config.yaml
num_classes: 4
activation: "relu"
drop_path: 0.1
kernel_size: 9
wave_channels: 96
label_smoothing: 0.1
init: "torch_default"
beta2: 0.95
lr: 0.001
eps: 1e-08
steps: 7300
Rows from block 7 of a small sound classifier, named by matrix and row number. Rows with one number belong to one channel. Each number is 50 + 12 x the weight over its row's rms, rounded and kept within 0 to 99. All counts start at 0.
Before each channel's rows are labels from the 100 clips, of 14976, where the channel reaches its highest value: "strongest on" is what is common among them; "loudest band" is the band of the loudest frequency at the time of the peak. Only what is clearly more common there than usual is listed. The data: acted Russian speech (Dusha).
# convs0: first width-9 conv (model.blocks.7.convs.0.weight, 288x288x9, each kernel summed), inputs 96-191
# convs1: second width-9 conv (model.blocks.7.convs.1.weight, 288x288x9, transposed, each kernel summed), outputs 96-191

strongest on: emotion: neutral
loudest band: 4000 to 8000 Hz
convs0.101:57 75 64 42 50 26 41 37 28 48 62 39 76 45 52 36 59 46 49 50 36 61 36 64 52 33 57 22 62 40 42 66 67 53 57 44 55 46 54 43 34 31 66 51 45 45 11 42 38 32 41 51 35 54 56 60 50 50 46 69 69 52 58 47 35 52 25 63 67 35 58 53 46 40 53 60 49 43 37 49 57 46 43 49 59 42 51 58 54 45 64 28 39 45 56 76
convs1.101:73 54 39 49 45 24 50 54 47 55 32 43 62 54 61 39 52 40 48 49 42 33 39 48 47 49 34 34 41 52 40 60 52 51 23 56 38 47 64 64 46 47 69 59 33 40 27 57 42 52 64 53 55 57 48 47 63 39 67 58 43 67 53 65 50 72 49 48 45 50 67 60 33 34 36 56 68 30 55 30 26 66 44 55 52 49 53 51 44 59 28 51 83 44 44 63

strongest on: emotion: neutral
loudest band: 500 to 1000 Hz
convs0.75:46 37 47 59 42 35 62 63 39 40 52 43 60 49 53 56 48 36 42 73 61 49 42 55 41 45 41 56 60 49 52 51 50 52 51 48 60 47 44 30 28 57 61 59 50 45 36 40 41 41 35 38 57 49 34 46 39 50 47 47 44 47 55 40 63 40 53 54 46 47 56 39 99 62 55 40 66 40 51 40 63 41 55 43 58 63 52 69 52 44 42 53 44 43 43 50
convs1.75:91 56 37 64 58 52 59 45 42 44 31 46 68 57 50 50 65 44 32 62 41 46 57 59 30 43 32 45 46 46 61 42 18 37 98 28 47 58 34 51 30 50 56 44 58 42 54 58 41 60 44 42 29 63 47 38 56 46 37 38 54 46 62 55 40 55 70 48 57 56 56 62 56 46 47 50 53 46 42 40 76 52 45 54 57 40 56 58 39 40 36 63 27 49 49 56

strongest on: emotion: angry
loudest band: 500 to 1000 Hz
convs0.148:55 44 63 49 45 43 55 42 56 54 69 64 39 34 33 58 51 51 37 42 61 26 46 37 53 55 52 44 34 50 89 46 58 70 49 39 36 39 53 52 57 58 42 49 59 36 64 46 59 60 64 53 59 41 50 48 66 63 47 63 53 49 30 47 51 48 46 46 44 40 21 43 81 65 50 41 46 27 54 61 45 38 35 61 42 56 37 37 46 59 53 14 50 35 45 61
convs1.148:42 61 41 50 40 38 39 65 56 50 55 45 37 32 58 60 40 47 51 55 49 45 55 69 66 43 61 36 65 22 69 34 35 45 83 30 43 50 49 58 44 45 52 44 47 37 58 42 40 39 67 20 47 71 64 39 72 52 37 47 34 40 63 29 56 50 60 61 44 55 64 51 70 45 38 43 48 65 48 78 54 31 56 54 68 59 45 61 57 52 43 46 58 57 53 63

strongest on: emotion: angry
loudest band: 500 to 1000 Hz
convs0.252:67 43 47 53 44 44 35 52 47 50 70 50 61 38 55 48 61 30 52 50 64 43 60 36 50 63 45 49 40 61 37 48 51 57 43 69 69 41 32 51 67 65 37 17 57 43 58 64 55 43 43 55 43 68 51 54 60 28 51 49 46 61 63 52 32 35 57 36 45 49 56 62 59 48 57 81 53 71 64 61 46 51 66 49 58 47 27 46 47 43 51 39 81 29 47 53
convs1.252:62 48 52 50 51 45 33 47 57 45 50 47 31 43 75 45 34 51 31 31 36 37 25 40 74 45 47 40 46 40 53 54 33 52 42 20 60 31 39 47 59 55 33 38 37 52 58 46 59 45 48 44 41 64 45 42 54 42 48 39 59 48 50 49 54 54 55 37 54 56 60 43 40 44 46 53 48 52 48 22 55 72 49 66 67 41 51 37 48 46 50 36 55 71 52 30

strongest on: emotion: angry
loudest band: 500 to 1000 Hz
convs0.232:56 39 59 48 48 45 51 52 42 39 21 68 47 71 35 58 63 59 45 65 39 44 79 75 40 49 48 34 37 44 57 34 39 44 44 43 39 55 42 63 70 32 51 57 46 54 38 55 43 47 61 50 51 48 51 57 45 42 84 53 50 41 45 42 49 47 72 47 59 45 49 58 44 46 65 49 50 89 47 50 47 40 60 38 59 50 42 43 52 59 37 48 26 58 51 50
convs1.232:36 64 47 39 44 58 40 59 46 38 54 50 55 58 47 72 87 25 62 77 48 36 38 21 34 53 35 55 69 51 47 54 30 38 33 61 60 42 64 46 38 37 59 66 51 64 66 62 48 42 37 47 32 62 43 46 32 37 61 67 50 70 53 43 42 56 37 59 53 81 52 35 45 62 39 53 43 72 48 57 63 32 43 52 42 45 68 39 47 61 59 61 58 58 63 51

strongest on: emotion: neutral
loudest band: 500 to 1000 Hz
convs0.82:78 60 55 52 48 46 75 33 38 45 62 44 54 30 58 45 51 40 44 39 56 53 53 34 53 55 53 50 43 62 46 51 39 43 91 41 55 44 47 49 26 47 46 47 36 47 47 43 60 58 71 39 47 62 19 47 38 40 42 55 68 60 73 59 48 58 40 34 46 63 50 51 46 36 38 48 68 44 41 45 52 38 56 52 68 49 32 53 37 45 61 43 41 46 26 52
convs1.82:59 61 56 59 26 63 44 63 43 52 64 51 34 34 61 56 60 41 48 52 44 28 34 52 48 48 54 58 46 41 58 49 67 49 55 38 35 58 46 63 45 38 52 55 24 41 61 10 51 61 38 38 47 61 17 38 61 44 75 33 43 48 35 44 42 52 47 76 70 66 47 45 58 42 58 57 50 40 72 46 64 45 23 30 40 31 38 60 39 51 53 45 47 62 73 54

strongest on: emotion: neutral
loudest band: 500 to 1000 Hz
convs0.108:60 44 53 49 68 73 55 55 44 47 27 63 49 57 41 46 72 22 51 52 54 47 46 46 72 67 51 55 43 50 53 32 48 37 48 71 42 69 43 67 47 61 59 47 53 40 49 42 55 47 52 24 25 57 92 62 49 61 45 48 48 59 68 57 41 58 45 28 48 58 61 69 20 50 35 27 68 63 59 34 49 70 40 41 46 54 48 55 61 54 49 48 64 55 57 56
convs1.108:65 49 55 57 43 40 61 55 50 37 65 54 47 52 58 66 33 52 43 41 38 48 19 32 62 31 36 63 51 53 37 36 38 49 55 77 51 51 41 59 60 53 32 49 40 60 53 46 35 55 52 19 64 40 65 53 36 54 27 43 62 37 45 55 41 64 47 58 40 47 47 57 66 59 63 69 68 50 45 38 50 46 42 48 56 48 45 53 60 31 55 45 33 48 50 31

strongest on: emotion: angry
loudest band: 250 to 500 Hz; 500 to 1000 Hz
convs0.149:62 60 39 56 58 36 53 61 55 82 61 39 53 60 41 48 63 43 53 56 51 52 60 45 50 51 59 48 39 64 32 56 71 61 17 51 58 40 58 56 42 57 37 58 58 62 53 53 40 65 46 48 20 39 49 25 75 48 40 92 40 46 65 59 35 36 49 56 45 53 40 46 32 60 56 72 52 41 33 63 37 57 61 73 55 50 44 31 42 66 49 40 53 47 51 75
convs1.149:61 46 45 42 49 24 24 29 38 39 38 36 52 41 68 36 51 59 55 56 42 54 26 57 28 42 61 36 32 43 68 54 67 19 50 49 55 39 79 41 38 49 57 48 34 77 44 61 55 46 29 66 32 32 64 58 32 42 35 37 53 50 34 41 74 55 42 59 52 63 50 47 58 42 31 55 34 59 46 38 62 27 45 54 31 46 45 52 58 59 42 40 38 52 44 46

strongest on: emotion: angry
loudest band: 500 to 1000 Hz
convs0.140:44 58 21 64 63 36 62 47 47 64 57 54 56 50 56 62 56 55 51 53 65 56 51 54 48 34 47 38 51 68 38 33 56 66 60 69 36 36 69 44 53 42 27 43 49 54 60 40 51 37 71 44 50 56 48 33 48 49 64 39 59 48 51 38 39 38 40 55 26 41 34 49 35 48 49 46 39 48 59 54 48 60 55 40 39 60 49 54 67 56 68 45 75 54 53 65
convs1.140:44 33 37 35 61 54 18 44 41 39 32 52 29 29 54 52 49 45 43 47 29 43 43 46 65 52 36 45 35 56 37 45 42 36 55 60 56 34 53 49 67 36 53 50 58 53 65 52 45 43 52 57 45 57 61 61 56 40 42 53 40 67 40 84 28 58 51 53 38 50 56 49 43 51 45 48 43 45 73 32 56 65 48 30 81 38 24 71 94 43 35 60 50 49 39 45

strongest on: emotion: angry
loudest band: 4000 to 8000 Hz
convs0.54:39 53 55 46 36 66 55 35 41 59 44 49 48 50 64 50 50 42 84 42 69 39 56 43 58 48 99 32 74 61 68 36 40 66 43 45 38 52 60 63 49 43 43 54 50 57 62 49 51 40 56 65 60 39 51 57 52 40 46 53 49 50 42 36 25 52 61 52 47 37 53 90 44 54 44 61 59 46 24 60 50 57 57 36 47 47 44 50 58 57 44 56 70 39 59 50
convs1.54:74 61 45 61 64 33 41 36 38 58 60 65 56 49 54 63 41 55 35 45 56 43 75 40 27 38 49 48 41 52 50 42 75 50 25 49 53 59 72 52 66 52 64 62 35 16 42 65 44 50 42 51 58 49 56 47 32 37 48 30 51 45 69 56 48 49 58 39 45 35 25 63 31 62 57 61 44 51 69 56 38 38 45 40 44 38 47 41 37 36 51 65 56 46 53 55

strongest on: emotion: sad
loudest band: 500 to 1000 Hz
convs0.154:44 42 51 53 42 43 58 56 52 31 45 50 45 28 56 57 30 60 63 24 47 49 51 41 59 36 31 56 33 40 68 68 57 65 50 58 60 70 39 57 52 46 54 32 51 41 54 44 56 50 33 71 54 56 64 34 47 40 48 58 43 50 47 42 43 51 51 38 55 11 66 42 55 69 48 43 47 54 24 35 55 46 40 49 38 35 33 27 53 53 55 60 46 66 40 43
convs1.154:29 48 49 46 63 57 63 40 46 41 58 24 45 38 44 62 57 38 38 37 56 49 28 39 58 36 60 49 41 69 41 34 46 37 70 33 44 33 47 46 58 48 54 34 48 48 45 68 61 39 64 47 50 47 30 38 55 45 65 59 39 55 40 57 61 59 64 39 51 50 64 41 45 62 58 41 54 33 67 41 57 61 43 31 58 59 49 46 47 48 48 31 47 67 62 52

strongest on: emotion: neutral
loudest band: 500 to 1000 Hz
convs0.96:47 55 49 68 38 55 55 74 51 45 45 58 54 50 62 61 52 57 40 60 53 45 31 74 55 57 53 31 40 42 57 51 46 46 52 53 41 28 59 29 39 47 62 63 44 45 32 40 60 56 58 58 56 66 46 40 46 67 55 36 44 29 54 48 67 54 48 19 68 60 55 63 37 56 51 59 48 35 50 37 60 37 66 44 48 29 62 54 28 47 56 47 67 58 44 43
convs1.96:45 46 39 74 61 52 38 52 47 52 34 65 53 44 41 58 42 46 69 47 51 41 38 49 31 54 50 48 51 34 28 56 25 31 60 49 61 36 28 46 36 43 53 58 58 48 48 50 43 33 54 50 30 81 60 58 84 21 37 61 38 31 46 50 45 52 50 66 33 58 50 48 55 64 33 66 56 40 61 41 68 53 37 29 60 69 57 39 36 75 38 50 54 43 34 58

strongest on: emotion: neutral
loudest band: 4000 to 8000 Hz
convs0.19:45 50 42 50 50 46 43 64 27 34 49 52 40 50 43 32 53 33 48 35 47 53 55 49 39 17 53 49 37 62 55 43 62 48 59 34 29 43 64 51 55 53 47 57 64 47 47 54 41 40 42 78 52 41 61 41 48 38 37 59 57 47 55 64 47 45 72 52 52 71 37 47 81 51 54 68 53 69 51 52 47 39 64 48 39 55 49 62 43 61 75 28 46 44 73 45
convs1.19:79 58 61 43 53 46 62 48 44 61 65 38 57 77 41 58 47 54 60 31 36 55 42 49 35 60 44 71 49 53 38 73 38 37 48 52 39 64 47 51 45 54 63 43 65 52 46 53 56 62 61 39 33 41 55 37 35 70 52 54 58 60 49 54 54 49 66 42 64 58 72 60 56 34 52 55 48 47 50 60 63 44 30 50 63 50 38 36 51 43 59 45 35 49 53 57

strongest on: emotion: neutral
loudest band: 500 to 1000 Hz
convs0.237:40 72 25 57 29 32 37 55 35 41 28 33 67 48 56 51 52 51 40 34 39 65 71 62 49 30 39 48 68 42 52 43 28 60 71 38 54 54 44 33 45 29 51 47 39 50 41 67 47 60 46 54 64 51 59 37 24 56 51 37 59 45 41 35 32 59 48 36 42 44 39 47 74 55 49 20 36 54 31 32 55 54 48 47 56 70 49 47 42 51 42 53 66 49 41 39
convs1.237:45 49 59 52 29 64 44 46 36 56 46 41 76 30 45 22 39 58 51 43 36 19 33 37 52 47 77 68 42 61 60 49 52 36 66 57 63 61 33 70 38 57 38 24 64 47 82 48 49 50 63 72 45 61 32 55 43 53 61 47 60 56 46 58 29 41 58 38 51 67 63 28 33 61 66 38 52 39 66 45 76 48 32 55 67 51 60 37 57 59 47 58 46 52 63 56

strongest on: emotion: sad
loudest band: 500 to 1000 Hz
convs0.97:41 51 59 61 35 38 45 61 53 56 37 42 43 36 39 42 48 79 57 53 58 50 43 58 77 63 45 33 64 67 74 48 45 39 45 68 49 46 41 49 68 48 53 39 45 53 44 80 45 40 39 25 66 48 57 64 52 34 44 45 35 39 41 56 32 33 50 63 70 41 50 70 64 40 53 34 64 65 55 66 51 44 51 50 50 33 32 54 33 50 55 66 22 56 52 50
convs1.97:56 53 52 32 57 30 39 63 28 43 43 47 51 51 50 60 40 38 25 34 28 61 37 61 39 47 60 60 53 46 42 46 49 53 41 37 40 43 51 63 47 69 65 59 74 49 43 64 45 70 33 59 34 25 71 52 43 55 49 43 67 46 37 42 46 58 40 49 44 37 35 67 42 17 43 40 31 61 39 42 61 45 45 38 48 37 49 52 22 79 46 50 66 49 61 67

strongest on: emotion: angry
loudest band: 4000 to 8000 Hz
convs0.10:35 22 54 63 49 73 65 49 46 58 60 66 48 53 40 40 48 39 57 50 53 43 68 63 56 70 73 46 37 51 63 44 38 71 51 47 48 59 43 37 25 62 53 38 56 46 67 41 56 40 55 83 46 47 30 59 47 40 44 66 73 61 49 69 62 36 31 44 42 53 52 43 52 59 47 52 51 68 37 37 52 49 35 45 42 53 44 49 49 51 44 57 28 60 63 60
convs1.10:64 59 56 60 49 42 57 59 62 55 65 65 50 50 61 47 58 69 47 53 56 62 34 47 12 31 48 66 37 53 39 45 40 53 51 70 79 45 55 40 58 65 37 47 44 29 53 56 40 36 39 36 41 69 69 53 43 50 36 47 52 44 50 52 37 39 67 54 23 29 51 34 34 52 51 62 59 64 48 66 46 29 59 53 56 46 46 48 39 48 45 44 57 34 44 57

strongest on: emotion: angry
loudest band: 500 to 1000 Hz
convs0.0:51 67 56 50 47 53 68 51 43 46 41 63 35 51 70 38 68 54 59 66 40 53 75 68 33 51 55 46 48 58 78 56 40 56 53 75 47 44 65 48 53 61 43 36 34 50 55 61 46 44 62 39 60 63 60 59 35 79 57 63 35 61 76 49 55 66 36 46 35 45 49 46 56 40 63 49 53 64 52 67 59 61 67 60 51 48 55 27 41 53 54 42 42 34 51 79
convs1.0:33 24 36 30 43 34 38 68 33 58 55 75 40 42 61 42 70 48 62 46 58 33 24 65 43 52 24 43 40 45 47 47 46 53 32 37 36 31 36 36 52 39 43 57 57 64 33 43 54 60 40 21 26 34 43 61 58 48 41 63 47 64 39 66 29 49 41 60 50 35 57 28 62 47 51 53 58 57 34 66 39 45 39 26 53 36 40 61 70 51 26 46 60 81 42 40

strongest on: emotion: sad
loudest band: 500 to 1000 Hz
convs0.250:56 63 50 56 65 56 40 61 56 41 61 54 38 51 39 77 44 59 47 42 62 46 36 66 44 38 54 57 45 36 67 25 53 43 38 54 57 51 53 68 66 41 68 57 52 42 50 54 50 60 48 62 48 55 49 39 56 49 51 45 39 64 43 50 72 41 64 36 43 55 60 59 47 32 39 51 62 85 36 34 54 34 55 48 63 47 47 59 56 44 50 46 58 40 40 86
convs1.250:40 57 59 44 49 46 39 56 40 52 48 46 37 40 39 68 48 50 61 54 58 48 61 41 51 42 51 52 66 47 47 58 31 36 58 27 44 61 31 35 80 65 51 55 59 64 44 64 45 29 59 55 60 36 69 52 60 64 45 33 44 57 49 38 24 36 58 40 66 49 47 38 46 63 51 50 55 74 49 46 50 53 54 56 41 36 32 57 40 34 63 12 58 29 71 63

strongest on: emotion: angry; emotion: positive
loudest band: 500 to 1000 Hz
convs0.163:59 30 70 53 38 42 46 38 68 28 63 39 59 70 48 51 38 44 56 52 47 51 61 71 37 34 68 65 37 64 55 43 58 49 54 53 42 48 59 72 80 54 62 46 49 34 58 50 62 56 65 60 33 43 53 15 30 49 59 45 76 55 33 57 41 47 49 49 56 51 68 39 47 47 41 50 61 26 75 37 53 40 42 54 51 60 64 68 52 36 47 56 39 42 73 45
convs1.163:42 56 69 45 53 65 47 62 59 60 33 59 60 42 53 62 53 56 38 64 50 61 59 62 50 61 54 50 63 61 38 86 56 37 62 36 60 40 48 60 39 62 54 64 48 55 54 47 42 35 43 34 48 57 42 44 36 67 53 48 47 74 27 58 47 46 48 76 61 35 38 57 68 30 36 50 40 51 51 57 37 56 35 48 47 56 36 67 54 53 71 53 25 30 51 51

strongest on: emotion: angry
loudest band: 500 to 1000 Hz
convs0.74:45 40 48 59 62 58 37 57 72 20 54 44 39 41 56 46 42 50 50 46 79 28 47 57 63 33 48 57 44 47 52 53 39 81 45 45 45 53 45 50 42 37 71 55 35 47 71 60 41 36 41 55 65 62 58 59 52 30 61 42 41 38 61 45 47 36 36 59 66 63 39 42 44 55 54 53 55 35 58 82 47 42 53 38 60 67 51 60 46 34 68 45 39 40 84 45
convs1.74:33 33 80 49 58 72 49 42 56 54 46 40 52 42 69 74 65 57 52 57 48 54 56 69 46 59 59 43 69 60 42 56 37 63 49 57 47 40 34 47 53 47 31 42 34 56 48 48 38 43 31 52 48 56 71 48 52 41 57 48 38 60 55 66 26 55 55 72 47 47 50 50 39 77 71 58 53 34 68 50 54 53 22 48 47 63 61 91 52 49 66 60 58 20 40 37

strongest on: emotion: angry
loudest band: 500 to 1000 Hz
convs0.139:40 55 45 44 58 68 41 56 62 47 32 61 46 42 42 53 62 55 37 41 51 45 47 62 54 53 61 69 52 36 39 70 46 45 51 48 34 45 51 60 45 55 58 61 52 51 52 54 45 48 51 74 34 41 37 61 72 51 60 42 46 40 56 53 50 31 54 54 31 27 39 64 55 60 59 41 59 44 50 42 54 48 33 52 62 43 72 54 44 44 58 56 44 39 61 47
convs1.139:45 56 39 47 47 58 52 71 76 65 58 52 47 62 45 53 67 35 66 47 39 43 78 51 27 33 37 44 69 56 44 51 67 60 66 37 51 46 58 55 56 40 73 46 39 45 37 52 41 59 63 53 48 49 75 43 32 46 43 65 69 47 54 43 37 38 60 57 57 49 53 43 68 45 62 40 65 69 41 69 47 41 26 64 31 63 44 60 68 79 68 29 41 47 54 59

strongest on: emotion: sad
loudest band: 4000 to 8000 Hz
convs0.132:59 53 48 60 49 48 65 54 35 46 34 52 41 35 51 28 54 51 49 54 50 58 50 53 49 41 43 34 35 55 74 49 53 66 61 44 41 33 53 40 48 58 43 33 52 39 59 46 47 34 49 53 46 52 52 44 50 43 29 48 57 59 44 45 68 39 32 57 39 34 63 30 21 53 54 25 41 30 37 50 50 48 54 42 41 44 63 44 30 57 54 17 40 59 47 59
convs1.132:49 32 55 59 67 51 47 26 67 45 61 40 36 40 46 61 56 16 50 53 49 51 56 79 52 54 60 57 63 64 28 52 40 42 66 48 48 36 42 52 41 55 35 56 50 53 29 45 50 61 43 46 53 33 52 51 58 24 68 48 56 62 51 49 41 48 52 46 54 51 62 68 29 42 45 51 37 33 61 36 21 53 56 33 40 60 39 63 47 54 40 48 43 45 40 60

strongest on: emotion: positive
loudest band: 500 to 1000 Hz
convs0.114:47 35 47 53 41 40 34 45 43 38 52 43 57 47 37 46 54 57 30 42 48 55 43 59 47 44 59 35 40 47 58 66 43 51 77 46 52 61 62 47 52 53 58 37 45 30 59 60 50 20 55 57 59 41 50 42 63 58 60 61 47 55 30 49 59 39 62 50 50 47 43 39 51 34 28 45 52 49 33 69 62 34 50 42 43 37 46 68 54 47 58 23 43 61 62 39
convs1.114:24 66 55 45 52 54 48 58 43 64 48 66 54 52 61 27 35 52 66 32 54 37 41 66 76 49 49 50 52 61 62 71 57 70 75 61 46 65 64 46 39 57 38 42 38 49 47 32 63 46 80 42 65 64 51 40 51 28 34 46 38 52 43 55 49 47 54 59 35 58 41 30 49 52 69 47 49 86 51 49 71 45 54 62 46 57 66 54 45 71 53 44 57 77 42 55

strongest on: emotion: positive
loudest band: 500 to 1000 Hz
convs0.131:28 41 49 55 53 55 59 48 61 58 46 33 60 59 52 38 50 47 63 47 57 45 56 43 47 54 51 43 39 82 56 66 49 47 29 40 32 73 45 48 42 38 62 68 57 54 49 40 54 60 69 48 45 49 51 59 45 26 49 64 47 46 45 35 41 83 84 49 44 44 73 64 54 32 67 53 61 58 38 33 57 61 43 66 61 55 45 59 43 50 29 59 38 70 48 29
convs1.131:38 44 54 55 46 44 58 55 53 54 53 62 55 61 62 37 65 50 37 66 42 43 62 62 59 56 40 50 41 58 77 52 62 62 58 57 55 69 67 54 36 50 47 49 41 43 43 47 44 51 30 39 29 51 58 45 69 64 62 63 35 53 62 61 58 33 65 51 46 33 77 62 59 43 40 56 70 52 61 54 60 66 55 58 53 48 52 72 44 58 74 47 55 41 59 62

strongest on: emotion: sad
loudest band: 500 to 1000 Hz
convs0.111:37 57 50 60 59 59 60 51 30 50 37 35 50 50 35 21 53 54 43 44 53 42 60 60 46 39 30 37 49 39 56 38 52 66 31 60 45 51 43 35 38 79 58 58 54 48 48 69 44 54 54 46 49 35 60 46 45 42 45 60 43 32 49 60 79 71 55 40 63 59 24 41 52 65 55 58 56 35 33 27 39 45 42 40 64 59 47 57 53 71 49 52 71 50 69 50
convs1.111:46 45 54 69 59 45 51 25 44 40 37 46 40 42 55 65 52 65 42 59 60 51 59 58 46 60 46 49 55 58 39 28 42 44 38 37 46 35 50 54 71 57 56 54 56 38 15 49 61 30 62 42 37 54 64 50 63 57 69 56 40 43 67 39 42 54 55 73 58 67 60 49 51 38 31 48 36 61 44 46 51 65 59 75 34 53 67 57 48 61 50 47 40 67 63 49

strongest on: emotion: neutral
loudest band: 500 to 1000 Hz
convs0.217:44 75 66 45 32 64 62 37 56 51 30 52 59 38 44 57 49 53 47 31 58 63 52 55 69 45 92 60 59 43 49 26 30 53 42 57 55 53 53 41 46 60 31 58 62 46 37 54 45 75 61 54 55 60 40 34 33 40 55 65 52 53 37 35 50 66 62 30 55 61 55 46 49 31 55 34 60 59 53 45 65 54 65 30 40 45 47 50 48 61 60 55 61 50 70 47
convs1.217:61 35 54 53 82 56 50 49 37 49 60 58 32 45 48 41 44 43 37 56 32 50 50 34 35 54 28 37 68 64 54 56 44 46 52 59 56 44 43 33 47 54 75 73 61 49 73 45 26 46 54 28 57 37 64 49 53 48 62 48 53 52 36 52 60 52 68 61 65 48 59 60 58 43 71 59 65 42 68 67 70 58 35 33 56 55 39 47 35 67 51 47 62 66 65 49

strongest on: emotion: angry
loudest band: 500 to 1000 Hz
convs0.20:43 44 54 50 59 48 51 38 54 58 48 42 67 49 56 53 49 39 45 42 46 28 57 47 39 51 61 38 61 46 41 45 32 52 91 44 43 48 40 36 31 46 61 65 33 46 69 55 66 58 59 77 58 44 49 44 56 37 44 74 37 38 43 37 55 64 55 56 52 42 25 49 73 68 50 24 36 66 78 53 47 45 64 51 57 59 41 45 34 48 32 56 30 38 51 54
convs1.20:61 73 45 47 41 56 67 56 33 60 61 39 44 29 52 24 38 58 49 36 52 55 37 57 35 39 47 64 51 39 62 52 42 59 63 31 49 57 69 70 45 54 70 52 57 65 58 83 57 53 47 65 36 46 58 37 56 53 72 79 44 55 68 61 61 64 25 53 68 55 59 48 46 52 34 34 67 39 38 63 49 24 32 47 55 42 29 42 34 51 58 66 48 48 50 64

strongest on: emotion: neutral
loudest band: 500 to 1000 Hz
convs0.33:56 45 54 34 46 68 46 70 32 61 54 33 39 43 80 37 62 53 61 37 44 52 48 33 62 54 50 40 49 54 50 55 34 53 83 57 51 52 48 38 52 49 45 65 46 57 61 63 43 72 73 36 60 56 37 58 40 46 28 70 66 53 56 51 37 28 64 35 61 57 69 72 76 63 43 67 38 40 50 37 58 52 49 32 34 51 52 35 40 60 55 30 50 43 39 47
convs1.33:64 54 44 52 70 58 23 54 41 30 43 54 58 71 44 56 52 54 63 47 56 37 62 55 26 34 42 51 47 50 45 37 54 54 72 41 22 53 62 72 56 53 50 52 57 61 56 52 47 48 36 51 38 46 52 42 33 50 36 36 49 42 49 58 56 66 64 38 31 57 56 60 68 33 47 42 48 20 45 49 58 24 44 55 56 64 58 64 41 45 50 52 56 37 64 50

strongest on: emotion: angry
loudest band: 500 to 1000 Hz
convs0.280:32 73 39 57 50 56 51 58 54 40 44 47 52 56 59 50 62 62 55 53 40 33 53 58 30 53 49 50 41 56 59 50 48 55 45 39 62 43 46 50 53 55 29 49 48 63 58 52 46 78 43 44 52 53 49 59 41 54 61 42 35 50 77 44 56 44 32 48 36 52 57 78 56 41 48 53 52 41 76 59 33 39 58 45 71 49 48 51 26 48 34 53 49 52 35 48
convs1.280:37 47 58 41 39 58 51 38 43 49 42 54 39 51 43 71 66 46 50 65 72 61 54 70 31 51 57 52 55 45 31 46 60 58 33 38 50 21 38 52 40 53 41 61 34 59 55 51 48 47 56 67 37 27 56 64 65 44 37 49 65 67 40 56 60 31 33 40 50 30 46 60 59 59 55 44 80 28 57 60 46 41 46 43 52 54 48 59 42 45 42 41 56 54 48 63

strongest on: emotion: positive
loudest band: 500 to 1000 Hz
convs0.126:43 55 48 73 53 50 71 71 70 58 48 38 62 47 42 66 34 45 29 50 65 50 57 58 68 47 66 42 65 49 61 32 10 45 42 33 42 68 37 32 40 47 50 38 49 41 54 53 29 37 61 58 55 50 57 49 49 42 47 63 53 45 57 36 61 59 67 56 47 22 63 71 34 34 52 40 52 38 51 47 40 56 48 56 43 51 55 70 48 58 56 49 59 68 57 61
convs1.126:61 64 56 43 34 35 68 62 73 57 58 50 55 62 50 51 48 65 48 33 50 50 67 70 34 17 60 76 74 64 24 62 65 52 65 44 55 72 44 49 48 40 46 46 60 46 77 55 66 38 52 60 42 36 48 62 64 30 63 57 40 46 57 39 60 36 33 48 33 54 53 50 53 57 45 55 67 57 43 54 66 38 37 49 61 63 61 55 66 71 60 50 51 66 73 58